{"train_examples": 22605, "translate": 0.06, "arch": "resnext", "kernel_size": 3, "projector_hidden_layers": 1, "grad_clip": 1.0, "steps": 5100}
Rows from block 6, named by matrix and row number. Each number is 500 + 50 x the weight over the matrix's rms, rounded and kept within 0 to 999. All counts start at 0. Numbers have three digits each.
# convs0: reduce pointwise conv (model.blocks.6.convs.0.weight, 392x448x1x1), inputs 112-223
convs0.140:432528433448445515568421522444537486438417550475543533488438518463545469467540496489468577524491441404509504557512526497511503489491427433530517569521465570443416422415505427463558458558486498496470514466432428514572535553533523414525538519501465512546429535495561522474441453532518478497572505478433585515546452500497560529520562504477
convs0.141:417516470547500509505368497441464498512427487453463420495530454462457492511495563477502446549418389511458479539491513469439438437542484499404534467491509428433519511541484507381462449436505550473548429341569496499390447455370529531456390388474492531457508467500489484488544536476441536515498575476565441401478504520484413443493472394435
convs0.142:489520424432415516570424531446499428419432562474563478490446465481550494480544477521437511486485398394503524529510545491525501533492425433504495576519442580512430423388553458464506456569474476504486476489423437521523530525509503391534553487501431480552432536508527497463453476463470514464526519480425599496534486510507527511523543521440
convs0.143:579417526514459502504532548545497504433484559455545524509504493490506514554433459494440529437463573485481539409487557479489506580488476419501480538486496523684458430460537496525495506545548507510459528518471488541501564466489500500505551486444456344560466531534462460500495495490551496499420513476526510499481478513497457443513387491554
convs0.144:575413534498476507482549538547514508420488558448555524496492493484505512554421459489456554432456579492476529411491552459489504576482479418516480546465496510668431442460528504495502498540560531497477549491489491530500548454494509494497535495435441359559455515537472445472489495510546503485410504453506508482464471517500449457501379472564
convs0.145:512491469448418514498460521472480443395437542429564454482484380462555502491523486530448447469460464389493549508521588487523535541471446399460486585517421564578417396388527448544476480610467474493490472470459467525460567437477491392517557449489382425580442543499461429493459451411444498458523531528472604518531463537510445446517496488482
convs0.146:507517418436424514580404544436516442424424562502548495493437507465537491477519462518447535484495397403505523521496537507513502552501422449512494567539447579499447422400547465449524452562477485506479482507429436520549542549510504410531572493501453475555424536504535492463456474489500517460524517495428591482542474501512536522536541545443
convs0.147:458569461496529427473394485412512481526419499534429434516472499414420518461506523492557506508526471433509509534490425554499570472445476498390492442510450357495601518570477500307530460483465522488416478511479497514462542449420447493509485416479494539533532501479515469454454497521445502419500492470505408376505471502518416411474532469433
convs0.148:531451454405403506478507494465388340398467490405526475502479445540556498515520394521457435475446446404512535494523595476484514559487458489494528525519404563509397478351510463566373432538469417492482457464445460495430516422502506404516566475409449430523430514527440519479479494368410509476524486542409545562519448520502467518481508459464
convs0.149:412539514516530372441520400524535486513650392471529475438491445612351475515506568527485472488486482492477492538385342556474431423460538512548431321491514396505567550612467480540527532476444500488447522550518469415468478422491509456513454518534485506493498500519549469463473456523441447460452517449538435470445481428475472528457504509510
convs0.150:466484475500536429475607428494585518437632465518571523400443484577447516546415538465471526437545500491458444500427345523472382490412480457551388451466509470574537534560522502540567537534505527457456519543526485477526461504554515475494482565500475488501483472553580479455412442558514509424395510443495542463388448481481514527391451505484
convs0.151:516457474462488529483623519506548473438524550460592501483363489505555498551514525500471475505489541457480480506495497446515462515460476418518510593512447531578446511425498484570490495545481548489526539461494478548516522502582477462533484545487406502562439523546492433473445459490513529390471516471471578491460448515516465486441526440528
convs0.152:434510494527540371428539410509602520494610381454532499432489461541360508522456578538482512458500489500483483523417381546478423445477508491549422322487532400525535558587485503516598554495455542477419546505525497428521474430524540450501441551544507473482497487510606490464479471574487481469418521468525470456434498451472523531448438492515
convs0.153:514461468413423513480510497480421357388476508409557477481489416539560504524545438518435438484455456394508519499531593459500502543483470465476530562523405562526406481364503464583389439558440443484521467450475467503423521419510491372516546471429419440535441515534440487485470473373408516462534508535433572553517446522498459495478521447473
convs0.154:530463451472507495493631505474560489435567536521597514470353530538529527549460510469502505487553506453449469491469433491498433528448475438513470548502478506582526516508506536546538498554524525480489512532487489540530505513566495498533515541479415526558486526552496440459433488535529565370435496462472578474418425508497479516436498484486
convs0.155:447533536515502420436417465470492518533474458522444458503478455433357525496511525536553486500516473503522491476515393544481595444450535487441507389487527332493581528553451518420515473468495550497418516482539508538445552451428493459539442422470482519552548524500503465478461512528444475459488458481531373371485487526519426481456545434497
convs0.156:444556483532501448486464461440461505549505467491420483510494467467399536495543501504580492542475443495519498520559414548491611443450519514408546421484513335458543538512440515451491480449501527494458461466517531528455530477435466479514444408484487552530550498489468487547468511501480483473529468512556370426532513546511432447473580431451
convs0.157:434506496526525376429535414498603523505600395476529479435489452556356521520452580541490509474519493501493487524419362554477437454477516493546431318483535379513549542602469522505606534487468553481433544518539506443518482418510542457511442529521495481493503500509587492453485485586485489468417512449516454449439493462472518533455445491501
convs0.158:507467476475511476483630495500589506429584517508592538449374506528507533555424522475490531477541511472464446477477396487491419507426473432547452531491485495574506532503501519548555499535529539475486543513513499533562496516575507472522488576477446505537450512555564469459417466564553535388429490465476562470397426516500506518414472469505
convs0.159:438545421603449485529500465440491488519554498448472507495528466518464506500546454489551484559437406506528496556570463491503591458451465524479578485471488417476473514520466484534502513427510490485489437483473535511513501500479416516471479473516528538493492475489476488678464475496538480514578498603602427530571538547496445478511559474414
convs0.160:414548457559482462507465453427486488527517475460429491499511475478433519493561471501585499548453417495533494541555409525490601423431502535441547437468497353442531541527426488452494497428509520488462447466500527515474526465442431496501421421495505537510534491487473494574446484494510456472536476520579370439537513545501433462489583443427
convs0.161:557454446433493501500589503467517438388520535501573553467386537527559544547502463466474528496540506403489441481498486489498422564417449475528493567477446537574486491420503544544497508537500515483501510507463488538520477541555513428527535539460414510534461498552514475470407500494509570387479449457448574485408424513493510524407537476460
convs0.162:444504488524533386446578430523581518498613411470561522445495477538384508541456593531474527463512495509491483523433394533482414456495505461564436358491529424553532570561496497532581577490451538485403555493515495460537463447551529443494442585557509495471497478548627516486496453572509487476410517486529508454427490474470529520450445482524
convs0.163:444550524502516335455414436462525506522500416478484433470491445450329500473525560546532480507494467489494493517450379553495501439457516504505465322483512368474569519574474515425552515451441551506391524497535484484483509405460526476525441477536496505511532486486564476448468508549455473446469501432516385382440488473509476512456513455491
convs0.164:462494448489495436507554483447507506498646486559573476489457463593420524536452536510535470470573441454478484501447367538486457489474492454511408427489484441539634495559501520486532489552491471498449441612495485517469511478457534488549506463506460527537547533558532459415482504518433519395410530396484501437438449507501475521462433536454
convs0.165:503490517482506436481638497554547493475546499491579510471374488480453517573351522490505509477519544507473480479486436493514456499486499405564471483478491469641499529490503518540513500536547550496435586501503501537521518483552519499519488569484451464541451511558553431453479486537520523381430517498488524457433464523520479509460345454561
convs0.166:462495485507530430467598443497585515451659466533567487419444469601436514542430541469486505451552491495449450499425315522474394483430495473550406443477507455560576540598505496549558531517518511462463519564518482479521462483547502476493476562491491499495500478547582471470426440562506496433392507454507534469403461479474496523410446511499
convs0.167:467504502521530429467607467517585516488626464512573508435416487550409513555368553479496506468542522508456459513454325522489432477464503450548433419486517434573542563585498501543559517499534549468429551524530496491525481450548515483494456566486482496511486485548568470466456453564523486423403512475503518467429466493486474518444376477531
convs0.168:453634457499550407489352492419509476560408493504428423522458510376422518447510537514600489545484454464528532591510420559505598452457481487403510441511459400467558536576474493323515484455449539501389499498473513518484546441452451508506466441534509589537525496491529464476463488510479486416564502471522409370536472505518429428479566470440
convs0.169:469631457504547410476375485431491478564425476464446433521470506381421515453530539525601492537452454471536550584520431549504624454447484499404528428521466407478534544560487502317497504460452540509386524465491508527468560417459468506519469448545505578541522508469525470460455494502480479435545498484519398368542483520514432424465579429454
convs0.170:518455466415420527475507491482419361381478506406543491478502410531551497523552441518434443490455452392511510506524593459503501540483463476467526575518403568521396482368507458588388438546432443478532471456471469496421517430506488370512547466423425443527441512538425487500467478361408514474540512536441570558519451525503457482471517447475
convs0.171:456605436583514444491415486407485472556494497427430467512496500452452503451548482495599478553426417493544541572555422546493624437432474509429552458492483392456507551552456494462493518429489526492428473475484511519499533450473435511481461458546530546524499482457510498591454477491515460449559507526596388442571474525505431451495586446420
convs0.172:451541498500500456460459457442445514547471465495425496532480487456403535495525490521578507524481476506533514507560429546486642450443506500384546419498510345477539541502439510418487451465524543502453480451519520540446563478422454490521447370458486544549535521484466484508465501501464474459518465512525379413551482543512414431470570423471
convs0.173:523454449399407508484513491476403348390475506413540483488469451543564497510533399513456447476455448394506532488519584465494514554472461474489520533516411573517407482368516477564387436542468426493483458469446466491439518421508511408518556486419447428525423507540450511469481499369416516463524495531414556549519457513497476515485503465462
convs0.174:436508476469503423434467477444450464506548468590445458513482471505365501488519547518533489484570456420502506502457405549486541462451488523441460395511459332494641519556458505384483456487478486496424458561475483516398551466385489454534473381459497518540566526503504475411471514459390495437450480456510393413492471486510395474474523496461
convs0.175:530453447412411501482507500474422351397466508404550470481471424528554505522533420524443434478444461384505533495528585469498520560472469459484523544525401566543402482356523476548392454553460435492490453467447457500433531415507511381528567477425432431539431523540447502469469485377409521447526495525429569534526444519500461499479518458459
convs0.176:463498496507537416453614448519580517465605450483574522424435482525398506548370563490495519470518523504465454520453338509483418474459504447566439417482522445569508562556497502543559526507527555463418569481529493493536476459551519474502442573501489504510468487550582474463452442568518487428410509477507523456407472494487490520420378469535
convs0.177:592450431405472530486567522444489411395485539512577502475414537507549544541488478490475443495545493382495476477506533481510451580463453477443500588496389544594512447449524550522470497567446474480522446522433479546453507519518460421541569477482370496552475524541441405447441519420446584406467500468425591484454467526496441458439504467444
convs0.178:449546527506525351440418443472526528530500418507495427484475443434315516486504564540542473496522483500488492504469374550498521442452538492494459315489524355482583522578466523416553493458469558500383533497542496503473517426455519485529446470520494511533541497498540467445464505545445479449472494436514387360449485487515464515449510447500
convs0.179:559464470388455540494542515484472391396482537475577504465423439527565523540540482512452428496506497385519483494528533477507470554454470471470522599504378566566456465393511514555428491548444479476542476486450480536461505480528456361533536490474392476542426518543469442448441487397442547432507497487423589513486460526499449460449536469469
convs0.180:418525502527547386454559417536578506499626390475561510437507466557392486542488580522460520461492489506494484525419401532467419441481515479554426360492525443550540572568500478553571577489435525478428547513508484428534464444544520447489448575580513493469499468536634517489479444562507460494419521490535504475439487452471528523456477489537
convs0.181:446569493530518412467430458433485512535482455489438453503486467441380524492526517508574476519480446488509490511526399553489574447447523498420507388487504326474569531548450516413510504449467542493415485476517512531446522447428482480520450419504491535524553502493492464509463507510459483449502478477544369385482496532515431450462561427454
convs0.182:427523495522528365433518406501596508502588391453530474438497456541354511509490578543492506476495485488491491534408379550475433443477511507550429323478526393510547547586471512510596548482448544484428545509525490423524480411520547447504439536549503484486500488498601492454481479579475476469433517448518446449444498447477530529448456494514
convs0.183:437610431596517449525417494415482472551520507423436486501509507468458500448545474485577467540429414509529539573547415521501596439443470499453547459490475424440499561562443491502482528400466509489428464483471525524528502461483437523459458485579554535490491448470516511627458470482541473466564516530612390480559490524494445472510566463424
convs0.184:543450464456493511484614518487531458417525542494599503483372518511556523550485512485481469495529527439477483488484494465511455542448478429503495583503458534590490501462512521554491514554504517481506518500469481548492516515567486465549518540492406503564439531541471421478443487471493554378460508475463591482441442512504460497439507466505
convs0.185:441538471505502453462447464428462500544472472531427478522486476442409533478524519515576500529521453465513511515534412545487614442435496500408520416495501333474573536511450514413493459476517515496439465477508517535431557486414464474525433383456491556546560516473488487491465512491453483459512466506520373395532484538516423432475555439455
convs0.186:448565497507509421470431458451464513560475469521430470521482491428383538485527526526587497541502458491523515528537400546486633442438523505415526404492516347479564541518441517426491485452508537496430484469511527532450567472433457478530438411488507570544552514489504483510461504497467484459535466506529370394534500540513421449471576439471
convs0.187:548448467430486511500574497487511411361507536474561548436409512535563534529523460459459518503520516368521420504500483486493409543404454480532499580454433544561457487408493524550470508519477539478513524489457488522523462570570497381505527545451420510519435492538527466484395494484490556409500447482447565517431424513499497518399548476475
convs0.188:430533520532528362430503407504571513511602398479523472441491439564350514502499577547509490483511492483494495518421348554479450439465532521545438303475537381504570546609460523506587535480456548487442535533537492443493498420499547450528457518539494498499517499504590492454471496566453483472437509439532422449439493443477507533455476487517
convs0.189:490483526500505427495631502550541487485561507487584503473389489479452503563371538468498515471511550507452476479482435493511447502486507408566464492488492476641503534499509505542503509532545546487424594497508494539520507476564522493515480575481462479539453518554557444453484472533521508386428495498487539456424465522514480517457368456574
convs0.190:422585535501560403495522459535537479536604404469541491464537475576394416526571569539477488482443459518497502536407457532454444434496527507498451391520467493498555522536516439529545543460370465510481500571450440431552455482499471519446473528649536497440510437530627549484498438534506424507462527476513496514462461403468525531489492547482
convs0.191:430518489537473473479466470438472502539514469468426495508501459479419519491538496523563491535471433507526497498561422541482609442453508518423540431470511327460546528522449518472491484451507515494480458469514524532455544461431471475515435421484496524528547517473465488555466505500479468475506460528563377426518511545511446465472561423443
convs0.192:429554408540470536482408512340486432492438499405437482494476510490540465367495456507521433512430362460571565537546508521489539410456407534458536500499443458373424525576486470439460472442503497482496426412448503489499489449480442482449433472511518498469418468374477502517476457478511398469529525535529421484558441517504470497508489413336
convs0.193:512461463414412516485507498486424356374469513409549479478482410539555500519548442511441440487463452380507514509528585461500501544477475470479520571514408569527408484381500459580396436551439445480525472454467459499428520431512494369513546474425417440533438516532449485493462485365403522468542499530438571564515451526498460496478517459480
convs0.194:426531506520556388461569410540566499501648401474560515423496463583379484532479578505462507464489498509477464539406366533462398445464530477556421357494519444542553570587491484567552555482451513473440551524516469438514456453539518458483438560565504502471496465541597489482468436549498462472427520480539506480429474454469511529441485492522
convs0.195:454621476516536403506345528430520474551420516450441430503512510355434495459540543530557478521436434499512530575495468528527512440489491475413503465511452460422525548588485500338513504433378530503392493472483493519521494423455475523488435467619528530497508455472577515497493481525519478435524524450513421359475476491519483485481533431434
convs0.196:448468451497467502369527414459533496470633456463536491400516457591504475498503456580492528478467457439601512554459361507500478453387455563501500479479515473503476500581521484614530596505551399463565445531457497412472508436599454488535485562516543441497464526472547506505371507510426467490414465566482514623549550474462479509442468445437
convs0.197:480486456512453512359528420463508491484609463485525461404508485591504495482495458543512501473494471431561489523447377504507462479387466572494489485459533472519520488585516494573521585497558396464575433567461515406413489443573458530525513535493514478483468522467487465494366529491400496501416455558495498610514567464466463513444448460452
convs0.198:448492473501462480389492401440516469485623440468493473396529461635477505467530501604554517515473457439632466552475413515500476454417447618532504467464517466457530486536465510599498575487489370484588434554451519379441477434560485483500533552560541500468501511433601522503398532474386509523470448515498477625530516478478494531434489480422
convs0.199:475503459487498445424586413475534445487678441459536565409516486569475470489531467526507511497443476480544506549453432496485473452451488499503478452485458506484483500518503475686508597482478396487470467517424516390523477448610428500479462599624526497459468476479586518527443467502506455486478487568472500624513509459478507522462510452417
convs0.200:470480469508483510355529411471512481481599455490541476400513482587502483495487472561498512459495477435588488524442354519502453463380467571504486477456519459516510472595516500557517584503561393468572429563462501399452495439586469527526509544503546452477463529469519503493365527494420486503390459556492493589535565458458474504452449457445
convs0.201:508475436435437574435445537413418422519379502497463511567492503489516530493539480503505503481503390502531504486601549531468587511515402540356560551542431481466432481460485576440397448507513494480572389377490489567424508484446423457465502406420462464519468477473419485473529581415480510487512466500436508436536410568491384360453539442389
convs0.202:476476456504448506374526424457511503468592465491536459396505466591510486484519458553503505483493473409576485534459381495517467470374464569491495498468531481513502499563518490599526576508554397465564439546459511416417500438570449490533512531483513476493466529465480461504355525488399489486427452560486509623515572480478458508431476449448
convs0.203:477539485447504540478409542480418430521373512513472479576489505498510525530527527497534476543489416504515510537600543534476593488529476536356619535578444500456469511515473531395382407516489531479551432413521487582426527511430427480480491398415467538535486487525394482456523545410466512516568492494441521412548422575483371384466546500458
convs0.204:480528468492522444465577430484547451507663461486531591426511485544470470505531482509503506498465478497526509538446445506480474461463501489501469445480461505480499501522489482671516584466472425497464480522441501401540468460597417527476461594667526512455467478499585523532469465506532474485469506552469486598515503449485504520495514445428
convs0.205:468490455505467511367536420460516484472619469478538461403501465583505478494517464553499506483487461431574497551446379497503469459387463560489501494466515473512492496580514479614516574498554381460575435549455499407431502431581449521523499543494524458491454525474486477495371510486411476490422460567488505620539556471469466512444471451441
convs0.206:480506472514468502369512411468509479498599456491530462404504491595499490487491480548510510476502476441575471523428365518504448479404474585498488470452518464507518476593515513550512587496553387469566435584464514397426483442572467547523521542531526479477468517475523486485379541484403505501411455553494493597521572455462476507449450470445
convs0.207:450476447508469493360526419454522486482648465486539470401506467600507474481498464555493521477478452443578510549455362508493471451406464564505498481469511468499501492595509477613519607501555380466564439544454497404457509431608459505517484571512538456490465525463545491504391508494423468488406474562487503609548534464470474520459452466437
convs0.208:493506450500450494384537429443493501480626465486524449410495466606509496472538460557538472514487467432568485544479413506523487494390465551477510499478525496504512508539508491640522530512500383472551444565460533426382496405543438496524538505504476494494466520460437437504381520479388489473471453564481482660523571492480456520432488489450
convs0.209:452450497500451511422482383484600551462496443482526502377515452553493510513499486586508562473510501467607424510478371511513409470335486602565495474458589467501500528546497533451607568508558488464572504512531521438502467475560537468535522556477527471490494517451558525451319567567484528561405437502481526529472577494458534517378472431499
convs0.210:474460460505453538390494424468565525444535471486537496390506454563517499502519443569506546478495485401582461517471387505516459475342461584506506507463561480502482506554517510524574556522565438473598463524493516433454495449557469486535521523451496468503465532461468479480316546530451503516423433555487517586502589496472487502405494433463
convs0.211:512475460441442556433462529422430428511379487493463514563495496500512524490542472488496495465503411500517499480591561532472576517517429535363541534537431479479431484434487572428398449505500502487572405372505484551417503480425431462454501393406461454509474475466410482475532579419474518493501477509434505428528402571489380361432534446411
convs0.212:517488484407456555431458534462408408519407484500470526582491506510511530503535474492501498478508419503518505473580566540457584514524448533374553532548427499491417480408483561428364440510498492493572428383492486557418512467431420473460505393405472472515474473494390488459547562392468519502502477502409510422531394557501375375451538484449
convs0.213:479529495503530445501563472500559468517627491483541581451500492492469466525512481516493515498463489517522539516453450496497482451482505470496469455486461509493494505513501477648525600465473435522441479510446491444587496460606428542505425606706546512490487500520623555534492462511563480499464527547485494563514500446504522525529499446443
convs0.214:496525503502529461532572500512559479532607529477537595475491503460486474526495475498487518493462501543487539495446463495499486488493524463496470478490475517475501504515497478592527567463482436532450484535458493460607501474578424572513457586744547498490485506531612564511514468516596486489458524513484481523516504446518532535551480452453
convs0.215:450487443501462495368550427455513493479671469478540447408504468594506470486511467543506493500480463435570504563456382497508482452414460551514507484479508481500497506567513468641518600493542389469548445530454509414453504407606447511515481563513529477488462511469522477505393496493426463487434477559488495627538532476474475529458456457442
convs0.216:483483456510452506367526429458504494481598465492535460404507475596515487484518464557510497486489475423570487537454388504513462476387462558480493504457526484515507493570512485598522566501540387474575433562467514415409491437567444519523518518495494479492464518467459454500359527481399493497434452560491501625514578473474456509442470466447
convs0.217:502454472483465566441445533411446449486384508484445502556491494501514524494518455499494485465492400499526501481591563534472569504518435530372544543532439455454436510449476576458427435501496527490579421372525490550431500486413446463454488385398457444506468471462412483506527579451466522476493475515483494433516412573501401375448525457425
convs0.218:478536500499529451504563476505551465517614495490540585451502498497473480521515488522497514493471483512523535504458450506492491467479508479500476452485455506479502494522509495623516589477464433532448475520453485452587503466593425540512455600722542514496489501511619554521490474509559494496461522531485495550519509442505523517527496449449
convs0.219:446462526536511481423465433504547509451443421500474461404535501518444510485444568523496530464526535492569373508379420508502344475480485566571441422437555470496564482587448509378536532451501508472573504513538508365478390500504618508455512527471502499407529437474612524462437543537465525584414449399551480453411524411473504526434434486520
convs0.220:491509460496465482377516413450518487498618446483525466420510482617482504468500467569536501508485469441587475535454375516509475492400470574495505471471530461495532511559506507583527566493511376474560438588461528411429476425550463520516544533552519495476474512450551488482378543498395506492445457543485482620513566477466488532435464476438
convs0.221:518505534408492506420470510504406418499370454495478526574509503503480518523542500474481483474520482508505497457552574539464561534519508527384525498546452499518467507385476536414383414512445503507540476379524468553404506441409465462449515381378455465511508464504375484449540542420445514535494470501418512422513389548509368370418540479525
convs0.222:472492461484499444416590416480535443491686444457532556417510487568474474490532468529513503501441470480549512552459438496485470454446491498511480453487458507491487502526495476696506592480483393480476472517427514391516479444610427491484461598617527493462466481481575513529439467502500446484479488577477503628521515466468513522455511455419
convs0.223:494468467473463569446448533399452455510370508470470502552498489499514518474532475481494486471485398508513492493589553521470557503519430542372547557530443479457435511471482577455431428505486534477597419372527479548429489509422446458444490396401453456500474455451417479500520578457467512490507479507461520431515404571487386371433519460425
convs0.224:435496462500512439428585426488545459462678460461547547415524473547480468517514469518502511493445471478541519543447465492485463432468489475505477462491468512502482513512513440703525616473476427479448474476440524407549482454624429500495415622627530504461484491503615533546460443519512436496478511565486520614515516468476518522473494441439
convs0.225:475525484497530455509565475496567474523616505483546586463492499488473471525501480515491510490470487525512543509446454499494489467480501475502470443487471503488502496514507483624521589459494443530442484514448488446592498465605420560509440598717543507490486502518617555524496477516571490494453533538477485542515512437504515524533489439438
convs0.226:477471460490477564447395537396446443475331523522432486538502494470519540503506498511510489493524395481540494506581541534475558500516426516262560550530451435441486504524492559420429418504516514477555345425514508553436513506412437470477488368422476494527483495458441497493503560436444521486522489522471506443527422560487396336464516454375
convs0.227:461536469503527444488575458488558465511644476486551586437510491518471466516521473514483509492472475503520526519436450498491481438477500476502469452496459512488497506514501472662526594455471435521450480509443493420566487463614422530492431615681543512475477496507603534533479455505555471496473523554483492579514502440492507519512507452430
convs0.228:482466451514482554446397521394444454473325507522427479535504499472514524478515502520500488481526380492539506502574546528474562497518431509287546541527454420439491486505492563433434421509502518484552366405530503542422516522412462469479483380417465486521485489437433480513514555452452512493516491514497503438522419553498393324463526443387
convs0.229:476469463519483532448392521380452454480325505526420483544520497468503531481508523519514488495540390492534502516579545526484569501520441500320558523529455408445510486502484556438429429508496511483518368413531507548413531530402491474482482367416458498537501505441438484506506563453442518498520497511515487450535422559503397328475513455399
convs0.230:488490455505454508373526416462510500483601466490538463393502483588511494479513464555518486486500473419573483536452387504513463480385469571488496491462532485513510490574522496592524569509537391472559438560462520417409491442558453518520516513497502489491461523474458454495363530482394499492427454554490504626519572473475456504442470459444
convs0.231:506478479413442561423472532443395398505388489451484530547508503519497504484543486482486493476480411495507495476576559529468558506521442551393535538523427503475410480424482543453363418510473506491596418382505451530414498489414431461445526380402459451503481466471404495479534550395461507492491475488423527434514389558498367387438537493454
convs0.232:473439464523484575449387544388484463480354536506465482528509496498517511471499480511488510454511387490526482499542551510471514485524397509302516563510442446429467506545511543443439428509503515462579383435522481530436481516432427486453468404428490446498443477428453486533514552464459519461480508506515541444494402540486396333453487496386
convs0.233:531431432512460575504518534413444416501531553461451596503465539515556522466504357512497532436467444525550522460543507526493552505479403504435467543474370424445430465439463550570424488493527445518541431490399529508530520453515360505497503493520498406523408508441456521584517527430587491382445481517498473515512440528518434443522541500365
convs0.234:515522483477507451424575410467525442509662430460494581415497499592468487491534459544527511501445478486565497538460420514502481501444497528493483435469476485469503492514481499653498563488471395497499462565435520376505475448567421532493535554628518494450460488480557518508446500490496490482476476543458464632519541473477496527471506472402
convs0.235:510529458495480467442582399484515441486690436449477573424476492634504482519529419522526509501443472503535480541471451515511480506423477520488482457476450471488507528492475486675483555497491382487527454567421524388503461425551384520482541535587510484455442480500507510567429470480537468429474472542477459623512517487480496524457527528404
convs0.236:525434442521467561478508541405436425486507554451444579507481524509546518462514365542510529431474436509567531477559521529488563512477397497409483547480377415444444458473469549535426470513508442518529425489425525517516535444494370498494512471508492399528425515428458518571507531421571499399447492507512488507531423536525423406509543494360
convs0.237:501515437491463484375526421451518492491636448485528446411492487613497496472505464551533478499489467443563493531456387504510476495398461559498496471470523471511517505559521496605525551495514389474527451578465523413418483416552456524515533527523499493481457507460475461493385525494394502478449459549488485633511566475479472535440456482451
convs0.238:624495482481428435398450464491383420438380419467498424535525420470474532486462454503500355467488477456428556428522598508498576628501495444420511444521443537582484435401521493402437428565441465524376436506504502506346542381393535417503586398366468456532502511503373435471526497399345546540486519539498479445526521523520453434453409513488
convs0.239:511477473452458556445466523424414424501373495491454517561504505501517529491530467488503492462510418500524493470578579530475575519518437521375531535527426468485435493432474565443387435507485509490578413376499486547413506488420437457456502379396451463502491471464399489493536564415475513492495462501455495424511411565499386356441534475437
convs0.240:466500518526472508407499419495466435499545465471505472389527487579519489497512482574516493476476496412605410530431411514508424474374478580497484493428502493501512439597500512495452573493530348487558422559443525392380455461551499541517529522551537480460478511476543511490355557429358507539413423523512504590510585455465481498409462450446
convs0.241:474533492505530448495574471497558471520626498489544581454506488492473468516514477519496513495468488514522544516451455501493489451482504470500471446492466505496491497515500484645518597466481441522438474504447489443580503462600419547512428607712544514488486502518623552533493462509564481499459525542484494557521509446502517522524491444438
convs0.242:485538528410492502439478499491481476489378476471505508534519452529501517521576553470503467526496498495503498509569572532475546510507519536412558541543499520511485529443469515432480369525397535486568497400553460546442499444377491448456512374378436523506540456509410485434507512475425516552557482497405532455504402566499422403424577488542
convs0.243:454499440502479447424568410469543472482686455440531530414518484577487455503531455515506502503434477465542516556450432489496471442442466515514485473488459514488481499524533443696518597494485413475485484539422505385526483438613420498490477598582534491468463490502565517548435458511505434473483500572485511631510519456474519550457513459412
convs0.244:470513483513467479374510408464494470494612436479508475412517489616480496472496472582536510500493478443619475533437376516503463482415474586516503455474511460491537486578488514573493591482530368483573433587447516382449474427558484521514524546572551488464471512462583523487385541473410504504435461539493477605530555457468498534446455469449
convs0.245:471556570479561481487533449567500515510542484544528480418442450530466583629480492517541450545536528515549393475549354584456453484433556517494564484468547531476522568497442523489485482439438504510471527528533592508457354502473475503413462461440441554392504382606490479413409520528432541540534439415472470550458524566491441524432487507499
convs0.246:483520547461542467463523433550528524531520439568512490458463456521444618595510469543546456536588515504560420464540385599441461487444569521491566461466551516428526606461431572481512492439437513527463523523538591515447360473468474473399465488464459520387530366571501519388448551551443574555508445433454477539465517569485436551435491502507
convs0.247:486456433528495443418477421473562533447486394464510454400534479496439505502409618504490512455472442491505507513432483456536421527513462517472442409453534446580465479591572492409588587494485551463523456510526515402532448465475575499490521484531508427459498463469588499481479490564505505566418548452535504478458585466473543491475391466480
convs0.248:458494478505484513491369507476542537505461516445494443476537475489494419506505637498428480505434403497481497492437475465511416443550488533539495506482536503433511481554550494420569543462501541489570503446538438483483433448460590542485478479544515484454507447485608487448531502572469483577450573457518490491431606449483524537502448455497
convs0.249:459543468537503508562481555477492507471456586480601462500523503449512506476519589437521472546462491479459566560552546478575554498511485390471541535518489521589517460494607471492524566578506508488456495450508484557496597505549492471593540527534457537622521578473505450559487456476513491500582560486535592465547572543498458435504527475519
convs0.250:423468476496491452413477411484570547453503420420492464393503445495450474513401567550456508457429464510522500510416412458519413448496475529526441412423556452503462504547495459408597583430525571476532494455534490416533441463484584496499456481516514426442489470477622504424481480572510439546403547423516455465468590446485555531501380462485
convs0.251:528458453522430486391471469459511459417441478443534426460503434424484492435438517506487443470462474385474539547502510459572555558423436458456463485469457483592470378521563485459522519625493440486448438476473470486416594437506499446563576496522414434598464578433463401558438488456420508427507504525522548501517537513498424432464404472471
convs0.252:523463454524429478381469463454505460422434473443534419455506439433476488436449521506487449471456469378477541548503514463562557554416444465453460496460464484594473376524561481469527514626491434481456446482466469478412591442504508450562586500529414437596464574436466393556441494456403514434512503520517554501520519504497424431452406473474
convs0.253:516468457512430482398470466454510468422435483446539426459510429432484493440459534502498444474456465380477540562500515464581552544430437463450460504463464482594478377518554482461530521624487440490467451471467475480427589441510509438575567497534407445594474581429472405547439487456416500429517498516508549496521533512510433428461429469477
convs0.254:440483433522503542537581505487466422475547521463470550451568510532509509546559620417474534558452486445505490559518503462516485439471475508489527520415388456523527412440479490585444569479553453453506469425377528494460452450518400508477431479559535534458546444532526488610461465450524475540546496461536482570483585508452408412483563440460
convs0.255:488538554456540472494527470560512526535540461548525496475462453522440605631501486541548449551557525545537439471554413587421480485468577521485574470496565517446512619446440561498504475448426517513481519510550587526458383480450474484407456459454464534405526378591480524401463546535445564543528464429448488533478470574484435552458486505522
convs0.256:536515477479476492406483476483474432483479396417488466531487494521492468482451452546498462459467475493456544445481600509438533545522515502427501433554457444524451492481566512506470439587431430475453442470530422466419539417488494466500575496424471406537444531477357486512557493417434526431359532560457541434495374474459431429462415479494
convs0.257:443489518480510445461515423533546532525524422527523423425512422518444594590479520534550462546548509488541447475539419571429451469488552520526574429413554501434545560501430531434547521425469522493449514525524592506487349437478537468393459500518522526360534356556594542405501530560428557576519486438490475533464543556468516542466439504512
convs0.258:517456455522432487393468464455511452422438475444529422454509428438485490433465524497488446474457464369474534553500521460569548551413441464445464506467457487596478373528549475469525512618491431487467438477466474480414594444508507443568575499529406441591473578425465396553438491455402510430518494516520557510524522508505421422459425473469